{"image_size": 32, "num_classes": 17, "moe": "top_k", "shared_expert": false, "positions": "rope", "beta1": 0.9, "max_steps": 9800, "lr_schedule": "wsd"}
Rows from block 3 of a small class-conditioned image diffusion model, named by matrix and row number. Rows with one number within an expert belong to one neuron, the router's apart. Each number is 500 + 40 x the weight over its row's rms, rounded and kept within 0 to 999. All counts start at 0. Numbers have three digits each.
After each expert's rows are labels from the 100 images, of 14848 (inputs lightly noised), where the router gives the expert most weight on average: "top examples" is what is common among them. Only what is clearly more common there than usual is listed. The data: microscope photos of single blood and bone marrow cells.
# router: router (model.blocks.3.mlp.router.weight, 64x192), inputs 0-95
# up: expert up (model.blocks.3.mlp.up, 64x192x192), inputs 0-95
# down: expert down (model.blocks.3.mlp.down, 64x192x192, transposed), outputs 0-95

# expert 37
router.37:465491485510461421512469535509480554503456469475427483435587483551552478491507533418540416530516435468555527513501542504394535473531499542548461524557563489491508511546472525439513509511494475514604480566500477489520382446484473427508522496562477463530472449498536485505521483569541537533
up.0:503477498477507531522479529474496512509494514607500569509492512484451503549524488534443420521513471497534476515484482404479512522501457425464414519530478554547522412510509504494506523502490432468509589450572552482557430486538526511473481441500483475530485532467516476499565434626471506504
down.0:491441529543514480489494460539470546497487464507419565490454516478538504461489482546439531521472536482503508486496535492418471463469493489511540519541520558449427530536554403567480484497521470470523482531487447470470493502482458443497512465509463472435488452561450508477450452493528543547
up.1:440549539534500449493506518487454471519431488562575448531539514492510395496450461446513479549536493518550525469559551489510531578475527542516451464486515506472471518486488499598478436492541487510538449606539477482505432483507527540542489494469485536466477485450475526457512490524492498461
down.1:550494547472501532512522514463522511513507594541457454529509509486502501456478458542482517477477543492521404497477485542472555580527531533510506545494478496506520473518580499501433507530514560521458427487514500499510464533577478473564507489518470478512520510510463483524466443483455503577
up.2:505520526445489559521518515552461530495586473500488503458441538527399566507485523466517491457591508465576479496477534542539451474570576489463475540512538530466459511518536533539455458521418468508515574523464543540537561447463463471481505495483507541541467470473510521451580481445529478520
down.2:600484529494455461464535462538523501480555424509505547527455452510537448453490532494525482516514531453526546563469564474492519464515525551461503477515561553572433565541530503577477457418470471447591456549497539497541537510524513539428536477494534440495533412523426491502514554536434526499
up.3:545494523525565481530526488555501542463513502465523487539492442516480477439472479451496511576475483434546424548511581511461494516501469510537429434497505507495503469380450588529454535530490497543525536528514567454434516503483431473439478490434476483535502473522485510476502454507476504458
down.3:482517455522492484576511476499499540441491520536456564520513444510480527572489465508478516500514464491516496498541496500511541458555495449484502489559565539483482412534483550496609552475447411493527540457425439460520450488550466480532519494531623521466467529482509504478476443540531473574
up.4:497467487462538496544505595479558501556481556521554536555501531484467588476481502565467418502488440545533561509513469475532554523459604522540605526494540490529549599466516553485506525516487505480504526483495447490508441554495554478491506538482490465418541501483479530515452487516483470505
down.4:473465444494458525576510496555467446482511502538433557521447479498527449430490508462458476454476545513417579459481473536500462464478535536509521515448532496457400509527518559562480451444524500512506532535559502585534505562535476542541465474453542485463491514526524500515497535505510490540
up.5:453550496514462460534508464556451543478508507537504502504485545582468503429476447528535500448515502537448454512510488542477450558458539501531437515583492511460461556464499490547505530438489456493488508552481531518457486492554498484454504484488521543457489491425494553551438513507513433523
down.5:547479552497532546489488490490501526450525511475530530517565453401442566541507547436547570488448568491516456489562488595492454511516546457549491497513520464479454503552542451588482446589493457445493510525533430531564500493496502528549485537518460470477508468543514473540526472529485530569
up.6:473411535483444505475473538579515554496578548545452549516538542483492515541485454513460498431485490522488424499559506467482561539486530579456502547504553463504459524486593498462470533483504485524554482477416523497478481511569516519484498512426470453530460497475503435524559457499440567516
down.6:551499488461431544600540481440609506514501459507446521515553526463489509476490550444502458530485472496450541507535560478529502446474515532528554550509509493511369478567515471505444470526425487456513502529534495437494494531525426545454447511407506479432432508509511529483507584558514486540
top examples: cell type: blast

# expert 29
router.29:488455420482494589524511559487437573423477468449450520559488534529561483454431428508548476451572498476552456555449552489447567580501522486546525492479588498507558482495530509519577463494549469487479470527418501592501486491445478487456461487481477516487530554500557521516495476408473565495
up.0:582529514481508456550523530538509465499492554497511478462502495492491509449472449463532455489535494500476534408514474529459566513491519542536426478559504488477431475548469571379444476478451437467527531544465482533438489538485470507610492483513545475456503551461473474514459491524496527496
down.0:528516502520565473571548505554522450475542539459429513467501557503472445535543446538424516546507480512440529526495520475478579474526515451514532538491460549526530555472487549517530517500568433521510504518491551468505473484462513497534556476498498516493557605476483521467495457503585606560
up.1:475492533544434519544463416445539561469593518462464471449514499498508527519568421508562442500544452506464449488449509448538482576429465527506512454452529470505512480451502564495487517505407482439492532445562563566536397499465487501403531506521570496486491537532534561522544530519521507479
down.1:482531469524539529555519500508540514491491463535509593446502524453543518504546403462481539491467478533457549521522522489529514456536447483523457520480518560501522504491549516458494506589445497480510524488496439516536479503496578538550528465522494458467514528494501555496542396491458490525
up.2:441518433533464475455460538480516418570468446440538515546513486498504549513550536532508452505465450468469475520501478500508541500476468512506489439547464523537508520573499428503551484487545468480462448445533499465407546418529513543489554475536505423438467453479550477423448488494527523478
down.2:513517490537563481604568509513520600507502554483498482479467519486497468552526532479457507488464519432521477503478506510483511542517457456446469568483526471558494547487455479496543470439517516536463545467471569535430450527577476462509498523495455485504504473443536514570521491491537490549
up.3:494503513508508544421501532414507531515486486537535536555558494515556503401465538520495525486511589506469429497435482467489505488526551555480470457514498466513521491613438427438489565551490499510450516596543475454504512430467490426540509587473438525506491499398492495470413546490491461460
down.3:515510535475466471510442480475518485506544505487559447545492503505451443524454462424449499517435508500511513616589471521474502527547433464462462474513561424517553490480493500464513526492546518522565478499484511496483573501548461509561558490477464546552555500511542484469539458524492485582
up.4:479564477472557481490432430555516471504491551493387486528457497503452544533477494452525547389488549462468493590543462509547507476463559555495511529432443493494484490515512459423475479501528530511434494513518493445462519483508432497535405505516495521512518554528483432479546483530497489516
down.4:516500488490507474602517508505555533500570493555431501497511473503399495522512542520546513418461514521541453514529500565502528520456489435468488514474457513514611491448470455489484465435453492471499519541478500466479503524516523465517510534520523413517459556557479577471540501555488474515
up.5:585506453477508527497477427533411496514539482551523528538432480570413565448526469416495478459453449472466530529483509543499520516481436487532532503530476525512489516500480486412472577488551474521525491434465485502463454574524540420515473525468512476535534466499432509519417543526478506535
down.5:489491478489450498533534515447573534445451456481521557482571519486447432493586465464517551565517477445494469501453556473503489464529505488507561479516566505500525482527545452492451500579510408522577492499502450528494458504459532565504516528522538527413472430562496503520524486500509513504
up.6:441496488512545462460505523550509381451494477433509470507498504599528458532572484580544554503490550499481482455434513536470507511493495471462535512468493545535551524459497512444505471480459475438468531475496450471557475542542556488512529456483463486499538544454520533439527511524503534581
down.6:418416543515515490566511460496565576535495419470478572416438463479464468437518501475547483515536559499529490560565453512540518493529509440421472460506531466547498474537497545438537522470450526465468543487508519503472506537521554474515514469518476522508479495519425535518515487501529498451
top examples: smear: peripheral blood

# expert 41
router.41:547518531543468477474479549557545503493571490493434494495471433551580496495532478475497536548522545426467546532553518512474415478491551444567473525556601516441555467517538471497468498458538462507581452494518516546430424462499494480460456441470517493452512500505437566537487523520503496543
up.0:488487480557486510450490516519536552609543481516479493493424520453473518524515457533500479431559533480567531424564504563481514507480543522580516511422491522466451521522556476471527479512438544520542526449462427487551460458584486504510482493461469478496494522487488491476420499473547516537
down.0:534496453453504451552485506520517519529495525560489507551439519481478512432577450480539557489449353566587518519505430558438538435461488574472561516545466478491490489523507461520454515502450560458535516484552448568479441541505455498512487577515512401521467496491444506435515457442532534536
up.1:547480450520551461467515513491399419466515528440493500543441476593550430483465509496511442477416500479497443515548481526541500459479497488527507488559457437588507484509520505489526458477489495546520436494567551513546445505467570439481543480417498520542572447591439515536485488436525513470
down.1:500560531516449527510467515507450480554517471491464532489527486466555548468525455473490454553493462502419586517535474468504526522525491491533519506432449577487501526569551459503525468544498470576503530487505424541567535509523452532461528507516537489490484497459456482457496553507558524526
up.2:554502467477469492490524556538540500471506454520510457537576419501505564556422525532491524495472523492514490461471540515454455496421514466523488504589446468519502476485439554489517491561487458481530496445549493532519552515543570525518485440458549528572491515528515431544517508404473532488
down.2:547512560512509449524504551473496519472438531548396464506505495492496492529537497586523489529517547511538493458564464486523483453530493524497523536553498500431470504586537570553523573479452536429470567424481512551519560467528459545508473497519525448514523536450443524462543461525521497540
up.3:433505461499520444474437480516505489518409459480441564580455495491477490470591495556459466508484472529511543502429506481417416462407510481491518501571530522530520551435400529514517541509485509490487509525468500553529464467492485518444494514486508441564487479481457481448506513441488493446
down.3:563519493576495513523530464517498541491498503537513554465493482466605519507569476465518508518466449528521469482579515563536480580510498581448472490515465573530490412564573438505517511453441545565465508466518499469543483499506494456542490537485505492520461474509487534517521473505471517570
up.4:514506514570514534476452475484548494558523555579562478491522467476473536483530444566509486491519515440462519511539520431482428534416494469484519450504495554548474540492486481493545552551520477516574478519466543433505514489495517508529474456487586504529505526486399526458484592502532519482
down.4:540502502484511468449470546515501500462520481509352525484481457497547481455411506478550505484536486455464437517557498524501492457534523521523446511511564478456518535507450506483424500474470517481460483479465549422516460479574504415577521503519535515505488499467448400554542547511448514483
up.5:508494537467495499494508445505507574507531531441506506440468527540482534463567574474580538537488543533530488540507466505516536549423538460457426533515527469502503586428585455449546523547392514575515485527507432481482515558506498513538468443489459540463514496474484531580521514490499549514
down.5:512510470472547566536488567459486513453568397533548538445451547465428515482516467520481457501436513487470561442504431531506465509471558507523489464576511496492480495488537553578510515511410495472511521426533553527535479510494452458540488511450436492488459531544431525506519456482480440497
up.6:494486486503440477481474582430532506519510606567468486470480528469429536487542547448551475435423563472529480499503504399429508518558543505538437514471512583504501470498538485395523524529513479503503514525494463495534481498557471456451501533543534478474533522476563460514474553540545531573
down.6:521515451515473432567440491565507468435444510544491529496447561490512472493509445556546532503472418503535537547530501569549480522488475566529568472519393547504446467549515427492441490491465528462525496473554478496523432492471527498579418547481508459559444448537440533488529478488521447573
top examples: smear: peripheral blood

# expert 16
router.16:487483507470460518488457487492482575539437475472508418500531547593526488490482446453469504492511504462402499517455528497466432476441468493539490506483530502512524503464479472474556517483562503488535506465477501506386527493510504466479479501475501479552461507510472563560543472508531606491
up.0:496564514507506487503450490495564480549494560539450602475434480524549543497513518536504452491523583565554487500480452489470530468466525524504563513420430548461462489509542481483551501481525538459479467535387431563550510470496488542461485525496453466477560560453489482463459498581568499502
down.0:543444502517459543605535519454503487588485492529459512518457518460549492533501527483536474581458541472481483526494475515479522451515499522523546509504533511457496445524514554538514457452457477602516551527623478476537578546516462502494478490500515482469486548488532497484446481478507526487
up.1:515512518535522464504423508503558549484484443552493553466465486528445494522530480521522451464446489447501543540521458475561431496511508523459485410456528487527457492558477477544519456536497519489575540500477537421519549515515525504482535508477500424512492481523469460540482546554511492503
down.1:583508557531445548540551520492482504508503439551477524506453469399498519540483497541440442515412532552480549526539528540464450452526539550537487589529450520535511459485496504533538470449469518551414478485443551517513560500451468490517488446525479503489505562479469484460465473458498504489
up.2:502480491468437457488468471477493427513519540483483493499486582515501490467496476515475451470530470531501518470531501534509522506458462561474459504442521370448492422527468519477539494498477578517464501450429543533500473493458494541514566506480435486518484535458550482536545502503558417483
down.2:455472491571598500497507492527507444493504478471488496492453482548503440487530431490473439548519525483558571485511559476468501459438562479490546528442515492497471445517555519463602498504471540502450533508496502493482512424516507500488517551489539487492599492478423517526511498405496496569
up.3:550514469501459509470559498502537466482454538495455520471478482433412589460455466526487519480490558552424532560574550559427563550537448554556467463503580526525409466485507437518494482460449547522476444521498481550449487483520497494472577584489488486510527507515505517510442532448495449485
down.3:510469493509502449517510437453532477492592507460544504415423503559606487544544492466578572576525564498472535498468535446519443487549524504483511524464487540488551523433511436529517511410458487513460577485496467493525496501501447499602495483502479524529560531529472492513501449592508476484
up.4:525528490518537497569531512540442476445486467542513436451475557545488509555480488455438498434496489505472556512481512478483510479463513589518493388532502518501513442546566475554466520483481519487492489473516502534490475516493400475510436455530522481543483453504552513491488502467485520517
down.4:541558468486471520487446477442506534528419474506493386526568555469516519479468534486485428543523513453507555552483510554550516504515507470447561523480503420541459545517525435486522473496593571512521519499570473534597526516529529453487530511496443534509493500518563486515513524489539500544
up.5:430466508581510481542540417557442478504550492458482433493489466467516530519492503508466451573540508477514504504518463439493501506478471467495456517556556507475556551556491492484518515411483513435466468514607508450504464459510512552553482511550521467467482544482462498472490476529484523580
down.5:492521462464567510498498578502495524454431494488515431460544461469547503456606529491510505496548411512522527479493501523497490485494502491491507445468483444528536461503502577550493549453462507476546492423515522526495478474609462397551467484457558541459467507512503564453490476476449444462
up.6:484445509527492478454435543576568414508523492535519431572478475517533481503472470561545460468517482523540491495571583544553518448499495558507492506463475558526533492505418497574518513449515556529524499427531446499524491462407460509504540481574481562468498497508403474544443492418438535498
down.6:541514504525533519437563525521484479501578492465436540456489503435530539493538503519510556529519484477430469524524566525505515495461457473536482591522495484444430591461474511549464515548552396464500569442460461590456461464516510499520515537540487470498509482514435474469515529547484543515
top examples: cell type: artefact

# expert 1
router.1:546488448512487442424469478525484443440466494467453537515536495481474515493445483522439461564546449548446483529476563505488470484428443510501513485387474482502554504544469494493600485478520529472486428559555562503499493496543416510461467506505503471527486562485524529524491523513432481611
up.0:588485494457555543554526521486534544534532489507475459497509544503501510513430482481533513534542516437550491461562470541464451490497567527543504531464523497459498523548447567514476467525519506488495488514487518474471460513552516472413509483524547513420405534515499504559486480543441534492
down.0:484527501499382506520539532483413587498505490435483483484418482508445501457594521537519508548531446512486582479486484516486509487551575552492491455431488508459525490531477479480490544571514536470444514494470390475512470508469463516569445502540475439484438480537486470489458472473464496506
up.1:516561484474509504491539511524598491448505539482515496561461544432540470439552503407526468499513455398476474489511532529519512492588512508608475549534492568491585417543510486510485486519473546518591504595482478537442446483513510552487503543546532576431504525481514514479498471502554473542
down.1:485549492481489406474506496531504548538590456435540490474489550529568464539557468428529494553511448559503569506423517499582485505594487490495534486464480540525513457523525517442507473506501451545475530466456547518475450487512457509473453553451489475451479464479426449490552515477448460481
up.2:469497488490484418512509520445568535556451470484469542540388544516487503497529502490471488468548480513537461516544481516444507566453571555436516529514474435543511512559480521549467507470504475483493512523460499513547545487577566492557425568501474407524543519521462476420465506527527467544
down.2:464575472525482531507558495459544462533489471579459534570509512553484553465574514554431419446494553470544523514466500602419520476471506566576499502446540440459500523544591484475468431516413529551520530491451477489506428534475519467488421534527472459537404518539502506463514498445548563499
up.3:531567480461480534554542588498564500490474532467531487564529471516579414427450542459483458512492480500533496538518497519478504511553437519489440476466493508474517575525496476462539508508460464479438436593465478543442534489507512535465470542465506525455454577522521482447493518505501572593
down.3:579560533461454473500476613491506513586563556438477566503492520476512546531471477520441518440552523502518556475443419523458541502525528478466534484425476433467411493543549562484444469431492542564515496509566368465507526492538437535549518519508486478486517494502478459503509462557483493427
up.4:420448440498427521551449489555516548481477500508439511500500478502465456480512465484534501523550461457513469482489503524458420517426486435583504573503477539507550561484511488466536526508584455459454511563517504493448476526491500553426503544523496514389482499412525516549453556490479542546
down.4:464557523503499437526569482526476640487477505478493557479511502527486523506552519451518504480518546541521514574493443494549487475515523506467448530429435536476463496595506491463494528578515541537468504517498462464480592469554535454533542531499567504505442514506497497491494508453493531508
up.5:472582515485538528480525547521630594429516477545486492460472480558564433525492442551446526526514486537543444523510519548489507433462502540522553474448532501473543459496566468545511517515533578473515514508524495534548493473440497524465511532536491505596524547559503498470448505453450459543
down.5:517556483508531493467485453439502468533487531494500549533527484504515507432539492572475415494527507444498436491561552473484489527530480493501507480519521530488537480473582541497495445603466482634473438521511494510463468582412440502494515509540526438565483483500557513432489523494526509442
up.6:459523464550497544526502546518473502527469477505473468529550472495435501439500441485545523540511505556513483450545478484469466540495466485560520449445531535500520535568479457476560528513428532457491484371442518575586504496546489490609498539517502541472545513475552533473461563519546537500
down.6:502514418513529544501521491496549493431505443488485577466467473500491568494588496483533503474486490483505608530539469559520553471535510520521453506448604493506469499570483549495538464401455482520511454537508431476502487502508507525567469484495469509479456456554512523434548445476525519452
top examples: cell type: erythroblast

# expert 24
router.24:443443532489437488511498526524474548435401488411426522477550486474474500466550498558508491470402477466477464556560532504439551548454459541477497510538578533529539533483517461478448456485502552499461418567477444505494461489513466506398493557462560505531449580453515488490532510413522505495
up.0:496524497524480447413521559568539453552452422545504516583459520519494509501442501483502513524541526519523459552480504439530468545508467527544574545468487518547531578505486468487457535559541527515509512459469470528440443445517512476617464494540456529442502518536566571412512411556540561517
down.0:517498468563449446517498473501495576527398544511437486434511536451515500556595535490511575475465510476527498472503481467428508522507502438452605588510468507539543521493458482439518489413512524535432553418504544498530519506537494488497556459566485489465484526498509486519471502534498493480
up.1:555505545477499501521531480529556500475466506479535521516490469535516438566488407534515526559474483491492562530563466465530484448476484454524482460456507508439468436537511478462440501477487456540522478421541540504500567460545533397419516498455531492526500548502542485521532503440569525529
down.1:509437549530459485475431539499470508467477497473430499540492555501500536499488463485446525582482435508502517582555565461455465402443519467527496444583448511470543526551468510533534497517480481445474522493475446531558534515507490438472445496499477487535536521537432475499497488504510501561
up.2:516447485461476488415432557465467514503514522584571443544482504507530481511469470496556449543485514590547566441473501511478512433503517471547505487529541502554511459538492480462563472523478458456537557534438474604426506496496533449401494550483508487484485537518512482489462528571509452484
down.2:520454453548538472562576507423508555551461509528452586494426485530475514435559466452492575530542522488504573440549534506438581494539472545519494498506514542508555502534447495479511488445489464457496604475474523493492431495535482515473576496503532418521424454544494512496491569472465511504
up.3:531483553485486464473469460536427527548567513537484526439415513517480463522524525530491417584457484456440489537541490504509485526463486461574477507486513467464531437536433475533472507468535565494456462516460459454509489539459508496465551451535464607540499459506541483499591574532575533501
down.3:585451485555517474457541480500507473498441491476502452522548542532560560465497485470535526434538439495478453493525495484421558413466478491512477541525500508476484458506496515458496560411521452458517527512469476475485539463485486491507512547461500569493507499538487527448444471474526530556
up.4:549408533535493472525549485508460482475503429444536505537510456539446546538506561523429535485515504509489527462523511558502494522497464589485501458499596472515544505516495496556476547515531480483433516515485483489460463436515535519565469504502470473528473482512485512442547467555564476453
down.4:446451547556414523532477493501559556511422511502577500448447500441503452576550450520439511521547481500471545490583559535490551523502519531565538523518400548518523481543498534468580495484506481509486525590515454484519563531524474522479465523527438429567438480466496530547509463517505514567
up.5:462516494543517513534533564517501480495475460447527545538450529464480512437470468480485544527494498511498519438492521451498487495570555467526517444522483509479505525561498506621458516465524505485615562475446449458517500452560518559536439479435488425418535468442476560541383517470517503481
down.5:513522511539522538510466553525536532546517499515520498504536516545495459526557488486460468480459487505500514423434455527464460467497459601575515498461535484572523490495429459570539468472490504513549489481547455505522491480460521538463479514542464532510448495535495613506461562546527536535
up.6:499458399467486517542442540518450484488502486539496483499469452432437561469482529492444546539502482538568513459492529469471531499515488510426515447496529493531465539524488457455496408416477570511554574543511515453478452434560460535495532546419533515475476526510443481491504464537537546492
down.6:503459516519479502600541483519569509501516499484477562431499523531514493507562501518511470528522515539504535523556573471540601539508517490514507479459508480498450459543447490523556479494433532522512585508513454479538470549512527502455459550496533503490448467562479556517428575543589513486
top examples: cell type: artefact

# expert 21
router.21:433399413504479501541494529526477572499496573474522498516526537559510510514506545550440491535499534488438398503451464475436521527432482519469505531529639482559493513505518450444519467506541504455538492465507445486526430526527534481387482531477547508484506541536531486534488487501513510580
up.0:499474473500541528458415424489534458525473410503461468535546477521619504417581496484485527428519538489517490532448432433485468528433519494489510509541575528488535532427425501546563458439520471487473492521490571521511513582476492558460530516557530485555409460508435541531525489499477537540
down.0:524539453553441528519503555479526529491542441532479569522472456457523459437548475546456481476416532514588426403475528509466532550490541433605494499442446500511403477609485497478475525408457491439568566478475483474490513520485447515490516502555501472514504544500532502461466504512510461539
up.1:510438498530441425501462439560486512486456512579544485506424502474456520580516506468531530478463552522547573505491403536453523543516430558498489539473511509525483493438448447464528503502503540466488464528439468466404459500478520493506504544476478509494491511489496550484515467493513493471
down.1:527438487538449506487447444623543500507552545557443541533463510539491506462513505504521487617554467536578483505501463489514495536566499552506512529455523513433439494519521497558433548526469439475530579489481442549433473552499485477496432468563552536524550520540469463518509461491483490487
up.2:552511498519479540570522486548532529495530421516531487453531487484520517497533552476509503542551509524484475557473492497453589436462521513421507556518392496559508568530466463453457484542527489526453546527457452552505483503500513494548509509557435438530427461486440373457562473485519516556
down.2:490454524567603482483501542481481505563515528488464494423495579494521507494524434475501496500523537435447509468500489527499471538533480428551485556409484494497594477545484564502505491503467476532478477482509519544539532447480482557572474465530553528493495520564482510502467452529558473503
up.3:464481554525496528509518501557501565546444514480526522527476500534500530479528521485461535518526475522529553474471538516487480463566558448465521505497436525502564525521404553519511488496427487520479473446530538467476502473578551457538491539497456477469444601525540453534569466494519487557
down.3:507502516506493571502502451518543431508420478566596469506535509477529462447529531539561522458518415533498529565488440459509571529467537489490457436516514478452562514484538448446473497556491510480522509593505416567550491503487463563535460518500423517443516545522489373518452501427495540465
up.4:438550451466514496435587445513476526478558594547538561508491524461572482525529535590461532483455541463601496455553554567435531484527508500544519466482500440486480493460539544514482522493509495649563536482465528543481503453555509495527492457479511497507489535414517498434483486528494470475
down.4:505539431523436519534547439495579534514470454551477520538487519493530478451516551470432504529490513527523523444486490497510528456525530448558503520429483475444513435528566451518511477455443487496426516512505434571538498510417509520523511546550556505457493538524383510522463482519480531457
up.5:492545490517488462513503576485479497486511527565515517495555510433530468588439517489454530433528453549479538471500491493515475490572482497535496473473537480470439584530550490460511453452538492571483532572494501519472499472538428537451514551536463498472537519505411483500483432508469529501
down.5:536576477516434527534583493504533574518491463541406517529483505546529484471542536524427488505549517491463448569504539514582523488520472527540490501516497478497419519539523457482461534512474454488465555518497476475509557516469518569512498515584449498488499452605444458524461434498501460446
up.6:469533515542475536444449523478510497500521471483427522460410540487535503477445490503503549577509496514511483424511507521517559440518478463427495592512493472507540563537490478479473480450448526502449540499531536488501498524508548537494488569529463519476464481485534517521465421487529490506
down.6:417501529495486582527548462549585532417458491542538481529458515463464496585520536474532505488507540499564539567553527539491470472559494479568577509572507480440489504502525462489404533550517450539533480501504507542534507514434514430536517392544555479545527491444565441479483565512577523470
top examples: cell type: segmented neutrophil

# expert 12
router.12:531539520485412503455461484546356543546446511495420442549508495507457480487433502500507502566538530407410531504501533501494501581511482461500514489480536500521503538491443492583453463455508488511550442500493468484530512462452445396507517496426530482514519505496490521521466498474492540487
up.0:485447525530480465562476532527588563459432512444492517539497474559496465453449472442531461535553503512393501483552528484596467510532470547466484495462485512477530502468473486531496517489476494465509489571501546551537505617542474560442525525524503436508510508483597486543408526537558539484
down.0:513579506469470489538555530481482600453469456537514521521449543475533469493497443424494516502422518458517523505515477538541506523488541577524576597501583495437485493513518524507496510448428491516519503428478427555488496537539433488505517529578498478533503524515495438444554490446494492459
up.1:506503481507545454540447484481490566479457452491540515557497496548548532488523557483568468525512524509445486539545497447520514576557465460501529612533605527433481497489577491493499431504464541460553456534489441541523541538501467527469506487423544476482584506440553478538442474464490533475
down.1:501474467550433529512518507444464566542502502532560518499449493515555472548546564464468514462502557593487504512522571427522500516507480575495509570458485498514510437490500469501512408427486535461460567453508488482476479464520450505556557518493467532468517526462480495497501449469582450446
up.2:541487458520467489524535544489482513552476480499503520431463516456492438487480537516458466539563495480509542496495461506483533490527434518522534492493573487519539461417512507451462456489437505453485461494487450619467505427453495495439563479486462506472519521481431458519495576543440537518
down.2:543485472518520509557488513464468558470510440530432502500529494517549474509531383502534532533483436525513518465562494583504487461557460514501491500489515486532433535524542418499430496514472598505529557478514514539521504467525452501560484460442528450446449511582516571502496538476583458500
up.3:587545445548474512541510562539464455483435499464520510515469477526506515484444470479522515518459540433477526515420496525509490540477512445549473574584453479434507554534458563487507511485518488450442518527511513483455504548559497578506483486499495408516513466503461552527535517512490485547
down.3:512484521545533470508500557520462601429461461480475557545457500446515452519520532480594473447501535507513466524503494521490547517411537488518439640501517552441519545478522504575518447473514523405481520475507481444449508485492472481563456603514532465447551503532431489523481526491514601488
up.4:559470515494484486533486488502535559499471509508534498484540526436505496466489501551454473441496518556506480606501452419466504510517531524568578542481505477534438526446569508445482510497529516487446491466420483502531477484547444506433513484462437447475478482509431470518502519496489568519
down.4:452544436474436522478512533426461562438581516504489525534480568469479437560551432523471518546526491494465538521538540486428533537453477531509497572490516510420479450523562479493510448514441602528515538481494458467495540477556470504548496520557460489456526523532487503459458468499517463492
up.5:430440467477424525551487518481523478504426437486523507482552478514472430458516463450502493463503466498440488563447449468462482440478509492531458472528553506506592526544542509599488513519460497539507439482493516526566467432506514444467473525571527568501531456536497382448507488496487534482
down.5:514529422572530553536514569499519455497509492498531421506464610520495497404532512495511483596427482528583535439502501450464553563492504573385517528485496552478523494494484502550501500478572509480532531514573508473497517550490540496548497542510526518459414498498512519533561410451544526500
up.6:540495488519543482505474423434480419481488496426566499442544509515526522429507449414472471518514481457445470533524474518517493552461517499478523532506515481524473516553497537476501482493503454556463506515454483481540419536476534522423541489507560534452508589469499532456490558518489497577
down.6:486503474493452487515547588472498500468479502508481523568454501476480470530469438583453493550504472507484478578577470541462480500456554582481486544472513518487536415610480530490488492474483531486517522494470483523467470509482411507472511464537486467405494492564420523540480507541556523517
top examples: cell type: artefact